python train.py --arch="xception" --crop_scale_min=1 --horizontal_flip=true --targets=["finding"] --channel_attention="se" --optimizer="muon" --orthogonalizer="newton_schulz_5" --grad_clip=0.5
Rows from block 9, named by matrix and row number. Rows with one number belong to one channel. Each number is 128 + 24 x the weight over its row's rms, rounded and kept within 0 to 255. All counts start at 0. Numbers have three digits each. After the name is the row's rms in percent of the matrix's.
# convs1: first pointwise conv (model.blocks.9.convs.1.weight, 208x208x1x1), inputs 140-207
# convs3: second pointwise conv (model.blocks.9.convs.3.weight, 208x208x1x1, transposed), outputs 140-207
convs1.168 102:109148121152153115130132098125135103182149172128151146144090134099137136115108158122160154140142136118144152153130144138140152107133116211109135138098176092128070116177088157095113118145148128142135107095
convs3.168 105:112118076098132185088103107137134143083151107126105140131128133129159153160091121134112101113123131131143141109142153153091113155168084126116133138166079137131104134113136152103138113141127096115092144101
convs1.169 096:143162148140114108148150095105132107126142135121116133159162103120136192076096105141132112151097143102155153125139141157102099132137118157159109142187173096104128143133118124152158162141171145098118131110
convs3.169 101:116156122145125104118125103139123121181149114126095109124126100134119146094124127116111129124122124113131132138183153111122104131142171155105152118166109089121093139159154147115126123166110134134140130144
convs1.170 104:132112087131124100118147119115111155178156105138103163149115120096161146137124125087154138130115123148120161148112123077131155153149096142113138158147108150191156086126140167131122141118129138110119093159
convs3.170 107:131090120151155129094113157127148142137130140169150128140142125127180119092105134091128172142151117149142091155140149148068105107160064087110121133121142131081137134075178114129128165122084159125098164099
convs1.171 100:126131115114122135115110094162129113119118122116112120171170128159182125123101080107140162149100145124103101101120117111146140145117165153129167095128117100172148122108140127148089111163121136108054120158
convs3.171 099:144123138061127120157158129124119104146142120120136128154049137167150155122102152156119117108143148106150075167187121131157160133151114112106124151143148132152123139153127105112146124097158134148158095176
convs1.172 102:155108134109105162137135120103094135185105157121086161131114144121167187109147138184110162158117147116158129156113112134130131165106175155110122149111134133109125129135111114102163132088152138109099153112
convs3.172 106:126170153108113160098114111115118170095103123072171090142103154118150133112187118105129095131115129120166100137146101133158109159120145145149069107150148107129141158102109167112117134148115138120150157144
convs1.173 109:141113117166140117127176131123127113093110146099145149056075097096107140104119108114149105134151115118119179129125126085145119110124105113127088111118122134162159168137132118119146129143118173158130111147
convs3.173 110:121155153127138170168133077150124104165133156119103144128113096130140121097102125152099187116080156127142119111150152085180144085151120114159112137115138145144118172122120133118193105153157146130100118112
convs1.175 096:138113147139136175177175141091073170098143106115114102113101135110152093119132119170124108091106128124149166163101133156147161159137144116146115153136146116115161096179087128187094175149139089136143090097
convs3.175 104:089135103137093133132082142114143087109117119105106136116114151147144084103132159124140126107161143130121133108156152101134155122125156125131114138155120118156098129139178150139134109081115139132100158190
convs1.176 103:112153132150148115118071169136093126105139098150132167130177134098129149122102115130119152139099089102132096141128094090114107154134118135088104119088079116128119122142140065113148112151193089107127123151
convs3.176 100:122151123142128134125173167158121132124145104111114107106101124089100110126120055144127166136129143141132158141150136124143138150116138131121174168167181172110155098126139181146111127093114158139148149113
convs1.177 102:130118108183153113104170136109128132107164133169144119139142151136137135165146083138116114143139125157090126146122116128129148120098131065131121117079168135127142166088122100153115157066087141128139162119
convs3.177 100:129135103119140134156191139104120160107063122123143133171160138151110141104099148122103116128160136118160121118174153159149115113102145120124154161107150162149122122116111140141120153099095154114138160126
convs1.178 091:159160121136146140086077129147136143190127155189128131146131119078095134155151139130117146130148092154139111136149117176170094161128111122126142120168131148142105103150137125113118147139115168106166152140
convs3.178 096:154137165116075170119085170144126115163145097175161123084143074152158123147138128133165123134134113159135134119120123159160141139104137126165156150132126117133087116191065102130102136125134160147169153130
convs1.180 095:135114128146103122103121092121133140133112140124090120139128134151136168130125165094136117103111067152136123124119147147130142104146154141111128127202103124138126169160105102125108134161168150114148113156
convs3.180 101:126115116127160124177133125171133105139121179095186116114128138155145097097115147112134138128112153144131126159086095130114163138137161124153099116106141124146106138143111129107141120142146145150125160130
convs1.181 100:105110119120093134088177117140078125148130107094091096138132120178139109104110111158096125105103170103123070167139119119126134134177092120145104090153093172073153126115141098090119154108149145127100087103
convs3.181 098:121091136133089131124095148118177061146106114120176089133088140072143123107128118139130101133161101111130127117111144135127131137109133114124123171113179113122115114129136143157176140178118103128112121120
convs1.182 098:137161111145135129165110137133124170139144096126167152091093100096127098141107137132069115179104127114138143130144091111138100103095130131120100127095099160131098078160119115102109112108120164160167139124
convs3.182 100:102125153127104134171162178108134067139125099126152130137182120091194128160149125074118172119154138116134143120162145087147151122166146150087141119130122131152110140116135150115158145142143132089136128132
convs1.183 105:132159102089155141134111112130117079185138092171129123091131130132169141118131107113133126185137134129150119162076152152155142139121159129130095087105165149175095121146072114132123118161142146144143163127
convs3.183 113:194092147128111127184098142109139134137149150136161097137134133113100120108129149179126097145141112154137168108079131153155100107156139150096134153139113180090149142141134102110175131145116134150153139136
convs1.184 108:144149135123126147140131150100151130149125127087145067124135121112098136102104109093158121152124119134120113110138102106142115089139079156101134139142186117132132141148157148140122131072148132166154117156
convs3.184 106:099130115146162108156155096065114092159141115177139148098108131067135096156165092152141166144141124129112098148162106113116146071132176131137102127140096165113168113102114111078161129102115139157127086090
convs1.185 102:161142099156091077122107098112127168110081092155170144115145129139144134133074112109146126116158168103115098147153115127122138125107174134141129073117140143090141121139146131113145072126123164093128094159
convs3.185 092:137114098153089147143109135102135117174136140107176094142144126157120139152134078168117113094138108128123105155130098125147113089125146130141156126138141129145129078178148124142122175127142102137153063155
convs1.186 104:123128127141098082113153169129130122163127097130135124094145091150130161147128130128120127151120106125145127108128128124151095087098131119130092112142129110123146140156135091121138098085127105115090095105
convs3.186 101:109136108097154172157139126130107163157132143114149091116179082117143125126124134113129141159106097141085122154140136150202172100124107125114119085120120080124165140116116111140124122109128129176165174138
convs1.187 101:135119140141161131139083136169147079136094119090102151153125117073144110081135134121119114118100091126160178136139155084132142168123146084128066114128138118120108160152178129137158131139095159135147117133
convs3.187 088:125132151088112100171098130085095127154090150089093117098150147112157124115103126113129143089155149131118137123154106137129137124141152150123127137129154146088126133139117164157160141093145158102123164136
convs1.188 101:154128126153151141090101155157086125087143096114118138161119139158138118156077125129109130135120136137131156160091129075161138146109127113157090116117122121130128146108137117149150125085158110118149160082
convs3.188 097:124172109110165129131138112137077128120108142131137150162155133156108108112111129103102129127103150115091135150173154156132131157125125164145122141125152107123069115125122099175153132116127150147136144136
convs1.189 100:110152140122112145100142097113163079150128115135138116114119109112150085097135083177117136100119087122094146110128134156127108141116133126116137131132163098120119120176168138135062133140120132141103132124
convs3.189 095:116169128126132116110071143125135109123121106129150131099148139105153117160116104173117152139129120112146108120113127101075098111122123167114149133096138110151102100138136111145126115119123152142110127147