python train.py --model="image embedding model" --dataset="capsule endoscopy frames (Kvasir-Capsule)" --train_examples=42238 --image_size=64 --crop_scale_min=1 --horizontal_flip=true --color_jitter=0.1 --targets=["finding"] --num_classes=11 --embedding_dim=128 --arch="xception" --norm="batchnorm" --activation="relu" --channel_attention="se" --drop_path=0.2 --depths=[4, 4, 4, 4] --kernel_size=3 --stem="deep" --widths=[96, 144, 208, 320] --am_softmax_margin=0.2 --am_softmax_scale=16 --init="kaiming_normal" --residual_init="scaled_by_depth" --optimizer="muon" --muon_scale="match_rms_adamw" --lr=0.0019 --momentum=0.95 --nesterov=true --orthogonalizer="newton_schulz_5" --adamw_lr_other_params=0.0028 --grad_clip=0.5 --steps=7500 --batch_size=64 --epochs=11.4 --lr_schedule="cosine_restarts" --final_lr_fraction=0 --warmup_steps=1500 --weight_decay=0.1 --adamw_weight_decay_other_params=0
Rows from block 9 of a small image embedding model, named by matrix and row number. Rows with one number belong to one channel. Each number is 128 + 32 x the weight over its row's rms, rounded and kept within 0 to 255. All counts start at 0. Numbers have three digits each.
Before each channel's rows are labels from the 100 images, of 14976, where the channel reaches its highest value: "strongest on" is what is common among them. Only what is clearly more common there than usual is listed. The data: capsule endoscopy frames (Kvasir-Capsule).
# convs1: first pointwise conv (model.blocks.9.convs.1.weight, 208x208x1x1), inputs 70-139
# convs3: second pointwise conv (model.blocks.9.convs.3.weight, 208x208x1x1, transposed), outputs 70-139

strongest on: finding: ileocecal valve; finding: blood fresh; finding: angiectasia
convs1.191:140110134083130143126132117102114143162176124098134104101095126121153076176184135168152110099070109110160119132103089130202154145160088193125107134144106154132157144095060160147170081140187089168092066102124127
convs3.191:081103156093139181136120089072137085150124123112153139091134085131112164133092131083162091131072135206124073113121126132103145118125148195118158103111128098085158097155105131181124133096097087163112096125135159

strongest on: finding: angiectasia
convs1.41:157123135107119129118145118111152179175117067209102075104124145094173149123124115167142149068150134120096084133163061149131131145113075138104135045087114134085093104146177149135151111145188159103110063133137151
convs3.41:148164117119121157081087144125111166093098163108098129107090081164127151141143100131135076084118106185131129120148131091152151161093069150119119160139136049098145132111136127127147104113068081136067146149106144

strongest on: finding: pylorus; finding: foreign body
convs1.26:138143110111144163140135097127156148131107220143138073147096144110078181121094159159115130124118123138129127094171167123121110130143137100042105155158113120106103128057131163128115134068101166149122144128076179
convs3.26:063124139103071088170155092091122115139102098144104113134112135149105127105067181123089076110061176128143124138109126123088181149150152105145136102165147158146123170185120116090149139121181145115149113138170139

strongest on: finding: angiectasia
convs1.5:091105098139175129079119146084137141097078134167108105126181129146141111155112149159170109164210152101141154168061073084095120189130160133114170075211176134170161125190188162124129109136170134148085089177136121
convs3.5:090119097126090120112172099148146141150170113053113151138089103060126128114093113122099184114133149168121112057138122149121103085071112139153139127164167106146106064164132089145058148088107082167089101203092148

strongest on: finding: angiectasia
convs1.50:088126138103198150124132105100040076134155168064112092145159137106154153166116184129084145184111147146108133181123122129136137130119126075130156135100074130102150083097106121143161129143083089108135111136150085
convs3.50:075143047128123177173146142159184115082076093161160128119122095148097125189131112147112099142118140111121069167125191061139143140108174114188100127110072140143179191128202102172101164103130141136168154162115169

strongest on: finding: foreign body
convs1.65:138118103128080152145181148110122098135173133100085152160173100090146115106144147081120082126086138155125113162082112121109129140112076114122167147205050142103140107086155107154158077143142111095145124140067135
convs3.65:143100117111124147171110141100122101107137145129097087104133092193140117140125084116073104140143095086131116127128125144068149158101064085123080124218072113122099128152122071125107159085108132135170110167087095

strongest on: finding: angiectasia
convs1.78:120178059158109127193122127161130138087101088110151152136119149105153123091125098112135195096147077113132170089160131146124117146130150137173139059122086151110116098195172087097169134173148109140158103127127139
convs3.78:136110151161161162155185138161136068151171151129096128184115124106110133038097158126076113186140128158155192141170158099178086116108130101107119158086093106168133057082123195168107129142120115155081145143095045

strongest on: finding: foreign body; finding: pylorus
convs1.130:077181135147170126190165125121122153179096161093146120143103088156140106090078135110022119122129128101117145097184133139127121087078120093128162101227162176124062129096086146141153120148162119155091150095081144
convs3.130:147116073070138116110103088143103133128152104138125116119158090127123127100125169148130196128116208134072161139126174158122158116140136146145144098182133091175099120061174137214081185108121150163092169212141093

strongest on: finding: ileocecal valve
convs1.38:135136189185087111148145116156120130075101172182127088107093090118168162143162148109186108157156196137070198160118142158126130138163113110148124135137125146103106100109130136160192130123146129152167197149099145
convs3.38:097123123110129145113193127141113093058070201102107131145153135079172151103092155118096113099086162109099123158125194101097124118095133161170140141121148084169133149108080213126186131107177137124135131135098116

strongest on: finding: pylorus
convs1.206:078101162107103164093027162108118169124161129124134133170195157151139150157081119143147165130080115137090072122129148155108164119183125153107135170120104124153108097144103105145092102048104131139148152123046115
convs3.206:154138068095149149115099126126085085147163131131125169136102072133105156142096130115085128159140143055133130093073134132084130062109053142177121113163083133129138134102073072115102127064110126145128138094111099

strongest on: finding: ileocecal valve
convs1.68:119129183156091149118080110086131096207170096160122085128116085092172072107089168166147155140153154079134067134119139062100118139194138142107101114158121094138112133082079076129132137111161146103139134083154079
convs3.68:165119102149120122139114069146160160135190203125135132190092135092106098167152100121158181128116149149153120179104072139099141149160075069129096151117159088127098109109123159194192119182106124133091116087112160

strongest on: finding: foreign body
convs1.203:183164135157118131169159163099156137121144166121154125176126095133160107126103186188138141073102092094105143114086100083114115164135116099126124118156108112162160137129122153146066128145156136166147104144074175
convs3.203:087144105117120121146105143104111074081123088087155136151106119106137160187126159140155167130088150129112046072169070142163108132130142081124163118126206137090124131115140145146115177134155050157181088150110105

strongest on: finding: blood fresh
convs1.151:091122086129135128117086117123125156066126033147159107207075095159177117080118151139102126097125080104159139107143117132115130134171149140127118147141194131142072154123181127124115109149139120106087116085192175
convs3.151:123061116084090114157082154082132156166129117247089130147113137096168124126142125088135181120125088162164161176114117118138119139080084150107099147102091126192136120122144098155113135161092117149129097110098080

strongest on: finding: ileocecal valve
convs1.139:155072122147159170128104117126111200182153098109102138181109122152159115136156106140088153100117165086082073154121117152174141118125159156109146158087146151080114152134094153112174084132099105181097145098108100
convs3.139:105072168082124178140073103142080118150176122211141127106178135167136124115092112119116075093134133133126133201109163152145136067109133137154127106152150137130164145110120128109062144131150168103119099138152167

strongest on: finding: foreign body
convs1.120:165168126050076123161118192099096157165086076085161120096086071180063166174190140173147130127157173118082158162089131154116138079174127152139119099152133126155103131116155181151119135107106153148110133088129131
convs3.120:153139171179136117164120161140124059127168165072121092125111103160158092141164108167132120190115147183153137147172153185114120136066095136100125115159124093133141186110119179123146075113198151146094106126135117

strongest on: finding: pylorus; finding: foreign body
convs1.112:087148174065125054155124086098116132122111159105184087105127115050137097094135112142157104102131128151109128150182147107128156127136138110169129152155191138125113185110165063177122163126164099108112143167100120
convs3.112:111149138165154107152145094129149109058142115095082122169123164167110087051120133127106197146133181165149115068164134099158170136175178075108161160164171107105135091094096075148061171129162173190079134148134125

strongest on: finding: ileocecal valve
convs1.107:082140168139190145167117162158119138129113072154126124114111182127162133100165169148117120153086085152046186142161097125160086090122150075152151145144149146124138125163115090096131097176183109121091130099167152
convs3.107:188140151169087116061099132064152156109163143189127134145130123134191132079147137174153160113160105121070124118174128188156088098090160131147121165138167056121174111112097159151143102143172122106099140111072142

strongest on: finding: ileocecal valve
convs1.165:122141113142148095172105100055074174092131088148131085097103111153132135129139154145110127102049161139136135125110107120219110106095116161122118070094150139091136110145109091129158083202153182165124101117088152
convs3.165:085125125115185117134142135109161097171206101090122127209126119158137148117090152135113168091093092104148169135109050032163108066159137109079134125186089077120137114112025184081120182154102124074169152131148101

strongest on: finding: pylorus
convs1.207:121086095221105152112150116127145086117123114127105089140135112150190130131149156108190129125119150124111140115136127084187091100169116124135142183104023128123178161131148105198084155098175130140131011120135080
convs3.207:131100153069128087168135164136128108135149131041174124111144151161212153138200077147181103146132093123139097161134143115091113127137114108141123136109150105129133119124131134147138114159111190141154139159087121

strongest on: finding: foreign body
convs1.108:107111114098103168154171084091129171108131124086142071100127058055101174098149170052139059098082166069094144177133173091176084139115121128147159124085098125073125127150157144136150165157148071176126100105156121
convs3.108:163145157142150120157146133091154189125112130184078135096081119170144164162134107119139133089155141079118114195098104145098114088098128159160153151129108130143071181137130063082080136125206101127140122163154144

strongest on: finding: ileocecal valve
convs1.182:114158115130111134149099115133143152098090042125140155143116107118137156090206141131188127145074141148146188107104135107146110106072128138119105123092149108137125131157138042154153131126119156125101104112140083
convs3.182:157158136137108131104115081129100130161091149164154124111143170118128168112088084146111157180145149160129160065179180123187135060131119108099117086135128077110093111119173096126118165091157151096132158140141128

strongest on: finding: pylorus
convs1.117:083094123113137152119109153126066105094077167159184108095173137153125131112136169086156142128135138156095058173140162105128060122129125169129156109151139199153137166115102193115092083148117128135099095103146120
convs3.117:089157114042147107179075122155126139114121179136075118134162154138202132065165108105161111188069144099179136138141124131157058157120108154152169073114128191117106116147135081100094113100119168111113111181088129

strongest on: finding: pylorus; finding: foreign body
convs1.202:130065118115113152114165147096130184140115134180162127125151168167164141129119136084138161129185075129140086122156157099129140100191145143060144088218137133134113134123149097148117106099162182160168109159117180
convs3.202:085116090157161125119091095088126118105136134133187157128193095191122086085096152102116190113126203163113152169095155158135104136076092111149133169074081048124134122119125192112128138135122155130118123108135158

strongest on: finding: angiectasia
convs1.48:059073119089165122153162147086135122125099075148144147132140113146138139133199120134142110081149125061100150119124129090193099095130137072126088103165097135153092083138123135123118163193109108143126096177101116
convs3.48:161115100129088115105227151128120085108094154087135122134201098109111094067149100138125146082136102187125138165165158172193168151149119126133126105167162139134110190085084103125142122095138070138181161110141153

strongest on: finding: ileocecal valve
convs1.47:126136122153100099151122202111170064177192119132113158121132137136119127142085098102131156176192177131172148140123107152127095117133165139123091115124134140148126128171128108101069131115147023188067071111163088
convs3.47:104166098128179124078161089140077077154109099130065119080093068138174122128102133184118051132095095100139090158135086083179091127112075073182161096176082153123148139166063128147162173164118104136117100134113148

strongest on: finding: angiectasia
convs1.56:101131075109117148156086120169134150135121079154045158128152090093119163087180163127148180120144096017075133174126112153152168105180139118100149098137135116116101128167164119119113137122110156177139107139113164
convs3.56:152160101176120124054140083164115145146100074156108111150149121085169163135103198169188141170103095151141189147115125110195071057122107148069136102126061123105147115136135119147133139113164119138128107085095079

strongest on: finding: pylorus
convs1.63:136157072124142149145124120162163094108144093138123160107099138142162130203089114105102080133087139114115161122202118079137081177136128193146140119164079092091143155142116125103134154157115202077084095128130199
convs3.63:114138177139162144146080146114160104124131093115062131107134127131098158146031138076127088132064091137160090107167101065184133107123056104196119151157154089109148153122136135155096092170167132101151129167134079

strongest on: finding: ulcer
convs1.134:134133168122146079105166188127132140089115107133137174128166167060077127120154077141135186143091136132156130147083101160159159163112165193083115121162157101122134196170109103134143168143173161159094132167150112
convs3.134:157159106154113105130104168114093102171134119128148068154144125116068126164122104101102155108162146106202116103093123076181139154103046128147179093134104141077132099178172117119177135176131128173132113160204133

strongest on: finding: angiectasia
convs1.58:139119186156107131134111118085189088115120199097083125146152118130105108167110119150134121103130137002113113147153113142106143169112162154129136112134104111168150133124158104081127140080134157140123163146165095
convs3.58:176120155156151100108142110130197074147213152150123102130127147146168111177109115156105142189144129161145103145112100138191162136113110140168136110135189179083109130173124146111179125092109130110069159139095090

strongest on: finding: ileocecal valve
convs1.84:102093121164131109130150081171152113161141128093152135091073148204142090116166084146142169142161115124180135068126118184124102156155136174134110131129147178152063156132196145108174131147071170166125122059125121
convs3.84:089209125193153097130083242131092148168141166129163076124094158189158119093147134152117182076136100075175084117175112132124114049136112145195088168109085202136093134130167107133161124069096147125087119119076134

strongest on: finding: angiectasia
convs1.99:169171103156177157133121142133116111126101183125143111169180086124152148122141149105132192076125105150083128140079113170182156074120177097097132078086178096146113093207095141129202125147165166115095163091104130
convs3.99:139142157146089071147148131102149106161099120153211155112104195111163108166072156128158110141124203181172095182163136139179105165085127073123158086093161111155122126117114097185126124104116148146172149095144141

strongest on: finding: lymphangiectasia
convs1.98:139113153163174058161178160160094129098166124072092145137124183174100103201136193167138203166142086095114106170097141147145126123114147112153152131162098148118148120104120168112166145196116152184170146157162077
convs3.98:128150137110088090106153162135129141117122129082125076105125105159130116042123130091166080170146184181129069124159130212098125141119127076164045124131116127142139155130166130201137095078100132153095115126084129

strongest on: finding: angiectasia
convs1.8:087112111126109079120113163106156121124129121125130123079102141105142108113125187107105143128062152055107161097150143108100090188135133139117163092126172112085104119164113118100195143145122110145095117134081173
convs3.8:088116123121151098151163173132068107113135136118087083106155074145119120142132125100069213142104153113081143120085128145123122174164139057147133113133081161152130076159128128185155135125114156097117148122128125

strongest on: finding: ileocecal valve
convs1.131:144107142106188120135119095126151173159165107203166115145142129171134092108136130130165167115127135161116116135155119136033107155155113115185046090144146124197134153139158187151127138088133077075102145108184144
convs3.131:140141134106111173130173170096118094151139151085086156166105152126071067099103054097134159194187128095160104151077138144108091091135136102117139134138111114101185100137191099140142150117115110138091130088133058

strongest on: finding: blood fresh
convs1.61:190147132122084115130143110133096142103189166115135138147063089131172142092124106133109163124116153127151159101152099108161170114076069148131077139178103132080096110108170160146107149132110126104115098130162140
convs3.61:131077125120092167110140114161150142130153148152111164152110092145062209125137129189100139183107121137089082222088144100080151164163160110112101083161148114136145126151068151120136099126096141161111122125125125

strongest on: finding: angiectasia; finding: pylorus
convs1.135:130102123097145109073174120121077143109154111095114151098084187154174103114144078114138124122079108092108180122149139160138133125141152065168104135121151117124094122081134155119101158148117144182103118088138172
convs3.135:103109135107112151095163134173086092114049121101160053128058095077074116179126083184136101071148111137124106172105097127079131167120152107113133157124111087089087134117117153123118080155125089120148152107120109

strongest on: finding: pylorus
convs1.195:114145091134156127080138084148152068062128139106135157117142157127088155166089147123151160174106145156118107159115110110160165132089116088140142169139184140104108113108090144086178124141031096136139096141098143
convs3.195:059186109127135160202148228166113125120129073132096137153183128104118189135184121124107075211145100125184176122099091092111106123181135142172161131145133159139161074160104108088090147088107086128137142121116160

strongest on: finding: pylorus
convs1.159:100130142079120131125134112153170195124169146085065110060152169151109135095142121157131105084082123076173115154137064167063108133070117107100185104112200112056085150144187046111142196133119149096144095167148120
convs3.159:144117145133112114169190113162138136101154161107106138048163129109167125172140106125137147083125168130146149150148144126197072147154086158127090148175103133116174083150124080200079147093026084134105072106150076

strongest on: finding: pylorus
convs1.177:157129130087083121082115158151153169103100135146150060121117137089138098115135126179074094088107115094086143167094124132092132055131132179185169125127148128159138107124177130148154079121080219169179140129163140
convs3.177:076129170111151132106113122069148154148156136098104177111138120138112131124083131119099120147090151089039157098107086121114099178108146106044096091157069201105149131107111101177077115157137155124191153098164138

strongest on: finding: foreign body; finding: pylorus
convs1.44:124121118124098118090114046068090188165127123110170131125074117113151104137087149137116137129126096124140089146065101140192164093076176153146172152184146139131126083143101109094121179127103105161125057128088106
convs3.44:073074062135121125161119159100082155137108091083129124108134189131149101118156164108127041115179058101097106121131185098116155104156135119084089098121083141162128117181185061058130106139167145116119101108120109

strongest on: finding: angiectasia
convs1.149:141099143130198127131067116097133151188134124177129098161097176128168132103142123071093099108202116131106133123104144157057147122110188162149148092129107139088163154152110126182080170121126079120180115130153120
convs3.149:141076122083129131120154160143185128165124136130154113078060098056164142125152118103113136158115146148131107168145165101132131136074111094175155152104068135159121112125121095187112090142161112096146163136130084

strongest on: finding: foreign body; finding: pylorus
convs1.88:116132114132121168157126127127144161160064123103137075130156123145118151208111100136123083140145101200125118117075094130122164160131184107185178124168125111090144134094103116099140158080145071150172131097104088
convs3.88:128126117141071108174124100132104141182119192127113128167124063154116095105146154120103099138114149140095143146125147162107122159153177100180158139125086110099174166085113075086133188110193129217079073148137123

strongest on: finding: ileocecal valve
convs1.115:162099095137095084129149125141164088145106150090131135112075096157110111097135166098119107172147095148148132136085162149167082113118052121124120090084095145112141089205131151181084141171157128120128088177124095
convs3.115:089086124128096123116118140114152118152159124167103107122113164143160103124175158195126138142049123107168076113096137160123122163102119091082094149151161118102115162129154090086046147132142155089124128099114151

strongest on: finding: pylorus
convs1.119:139147130153087192141129086097143094090159241117125137174135093137133114149211141140147111185138149132112180097121096105151106114176072192112059118134195133109116148093107115162054122145123069102066155108125138
convs3.119:129182144157120126106146120092077120163161137174114169127129097129088094128137104155123140146143087163139158127127146107202084105121101114169158107140121121125112135229140143121165129090153101136095103169141165

strongest on: finding: ileocecal valve
convs1.179:152129085150122169052169131150138101180124181092172088118119104100070139181086120180129104097130180130076134154139091123112094161121117170133108095189182157130111135147128152132170136090115113104148106129136110
convs3.179:084150109067156131193143098081132171100116131171166186140126112103127137127100160072163154125156116077114089104087131069135155121120107159130158137149095054145112166158133118131118108193043115156155096133142170

strongest on: finding: angiectasia
convs1.103:117177170167200134116132157093079121060066113088161142170113110096131144085073127194125121099078162126093130103162098101088096112110150127117216135146143114071122121145046099088175103141128119069139072103147191
convs3.103:143159145078141111186143152137173136086115186176184105136098172204094084137120142125046083103156129158124148136154147130155151120167156141163191060115190146232106151124120105071188102121148152132128101155073117

strongest on: finding: pylorus
convs1.31:103166193130139098096101156112124115091151129157119143120099113152123112104119092113084177081185108158049105120158143106162139120123132093094087121072081115089134131099132107053153102134137112187109089152134128
convs3.31:111122151113113144077090108132147101120121159131166095145148143094115134126095161149099171148102159144151174178106122142139139085130152079115088176093137136121116101068149114086154092106152143169120103156133143

strongest on: finding: foreign body
convs1.105:176092104171119186114134124155108112132136067133114126097146161189158131123084090118117099166141159154120099160116089149192137111121103103144200178178081142088111182186173118089094177150111121154161109185111063
convs3.105:135159205166134160114179130150127133137140128169124142097106090134105082096121128156119169095116177162107133127131097099097131100149073156122082100092173114185109112145138181061126107139119089119155110138081173

strongest on: finding: pylorus
convs1.201:114142104112059161149120169168110182174138144116155121172067113095054106126128143106115091106132125083122138094101109164122162123125095153079115150168138119162150062099126150135100158135117157138114105095137048
convs3.201:181122127118141093138166097103158115076135141112172129112104141144121119116170114125118120096121076168128148150162084200136117120112163139132122148095121123132135149111150158158175172134144090118175090168147113

strongest on: finding: angiectasia
convs1.22:045134088124151149122150167038167185106145149127146210161169127080116115068131149124144163122113147133180068088167123107109137101155163134159086197193151143166137127156120160152137141129146154118139146134110106
convs3.22:145163127105150180101062124102210156169146084129094173125129166144127050151091158123105110102139142158152165120146109094120130169138106112158169156152109167162105116153098123165093096131142137120102089185138156

strongest on: finding: foreign body; finding: pylorus
convs1.185:172147151145130148090135156141160092135139139147111105182115114158163169152083191107164138099148129149120147166061129175098118114120137142146144175171131098157169140121129135118114081091083112147150141123142090
convs3.185:092160129148088127147114178180089193092151197142186109149151159204111165059172131204123105131121125161120084144146177096153148125118116137145124100077096102133089127157080131097171105135128185144117132077109169

strongest on: finding: ileocecal valve
convs1.25:167121108112106156132098083197145106098118123075091146190065134107087136183097086137136178149139182125125132095077090135212119136138154148096188106065104099125155124123070123065114166150146186089131096155159183
convs3.25:093159179134129168104108133104148134183139148150153157154137090149085145091146163124124122095153092126099118147129136150137089163108124123153128151086126093155181146144124144097141093120067105140089127140095055

strongest on: finding: foreign body
convs1.190:178062160127117177097157097134100139180122136091154161156067132096105124098133121170186169110102170153134175147092186128115101159175091186223141105138117111153159129165157163151143115147071101150160163153136113
convs3.190:098133116138116178149126118105097094112091124117169148164106118072039077151103137144147150112138134123174147139096099099148134106110110102141087120172098122106143144119118133045124154165112156170102073175146182

strongest on: finding: foreign body
convs1.156:121093071126096051150100181132120154148121122159132105080130113143153074119083106129123170085161120107088152183109156070136129127131129133114123052174130167170092141147121161119128135140110181132139145113163151
convs3.156:132116110158122177208176169131117201123160126082089165151186093108142157083103092139105113122110103147141126090086178124100136111099156167083101126134096174150092091153106151142120130188086156165159114127173139

strongest on: finding: blood fresh
convs1.77:174138092150139130111078081120141139108089165141168132141098135149152090150214163136178209160140098170120146146134067041059169145125182141120177094193191114129155118144137133148134134161128100146163164124141123
convs3.77:131119120138107147091104091135103075176188108109210158084144139134081147149112182100153148119143128149094129095121058093115179109117130112083069091088082119144094162137091092181072101132139105110095123084123121

strongest on: finding: foreign body; finding: ileocecal valve
convs1.127:136119139171203144120186135164132113085089118136094114097180144107128150101159100182121149153132101101100154088140125070100096075167063135145064123129140145120142092153109122106104176106137131141153102155212103
convs3.127:062117136146172127111138149083078113106170114129110134126107158135121134126101177129128136129151112146085110149113209158119088138078161102099125135170125184122126129081063119171073125183126112086116108129152130

strongest on: finding: angiectasia
convs1.155:096146104106122120038080160123103133206131091099156117168126199158042120096146150183075157086049154053157110184108101066148117121165126133147096130112106084129118103135183145135097124134134128177131061147149100
convs3.155:139103111140132152198166170102167114183083100174145107158106151161094132088135123132134197124062149113130184094114072094154078057175192146110125084124124140101068121124198065128101149158129104148124107130134156

strongest on: finding: pylorus; finding: foreign body
convs1.30:138103119101088150193147150091082145133130158156120164188132160107163132099134079079098156081103134162153132144149135122134117126209136122114202154099124156170097135103097171174100113093141130151111064178097185
convs3.30:154149074072117072185132148168185121133167129162125114107189127112155134129182128148132107140131116149168111124130115144079088126183134159071148154148161142142144146118129176123155149101069135165117154117126143

strongest on: finding: pylorus
convs1.83:150186080191096107148152091155108125133174181135158141110129130144207068155143079175086082185173133120089157152118142077108066130074170078113115181144128120136177135141116149131052142143152117156086148149090123
convs3.83:156158122144206088128144105077075166081140218135118111183172161140129135141160169149146115085127127127174080142157154108142196102077136114147098148114142115135140112109105138175120143117171156147126147155156182

strongest on: finding: foreign body
convs1.45:112125102114152148163151140166126115196170135114132136157143137106132181186122126138087168105133147162139092109077103145160170068150161165129075170147159160139088103134147160088143161138152150165070104179124086
convs3.45:121129142109111140135216150099092093164122174143133116099201108100121160169082170107140088185158131131108157085105090117119105095138152161095161155146103100101118106205134169179102132156139222170105098170135163

strongest on: finding: pylorus
convs1.64:099128059158135195167125202112121157169130134096172129110083138142124135147150127138140163119125179086137089116092125131102109131123142123105101141136139134087084116167154168157160114132122130130147096093137175
convs3.64:138163103112112166121157098171165066154117112159104142108124144099149123105166125137153091121188185111095147149160050097176141156081098113073102164108118162135161100067081128122104140151123183120145145162124056

strongest on: finding: pylorus
convs1.87:104113094153133113114116140159132155116161121157148150167120120148111081129131127150158148115088098180123117163170117146144091162178166160130183094105108140105134134100058085176120106150134142175084138111141143
convs3.87:169168074182160161104062133105147056114129073152122155116131150107134122113129124138125106121172076084111104148067155160108085120142124165084150111161153134125098068119168124171095093085122188100166160089155162

strongest on: finding: angiectasia
convs1.142:144112111139087178107165169145126174115117139138150106145111191126138188101157097139164122177153142130092114171154093174185168134176124170152153173089174136116094155152176109158116168049099138128130054117100187
convs3.142:163110114131178096147177156128155108187171143205117172105117136104173182127140116182086083123128096027119166157153121098141149122111150211151140129130166144087128162115140140140179133045115139111102108108130101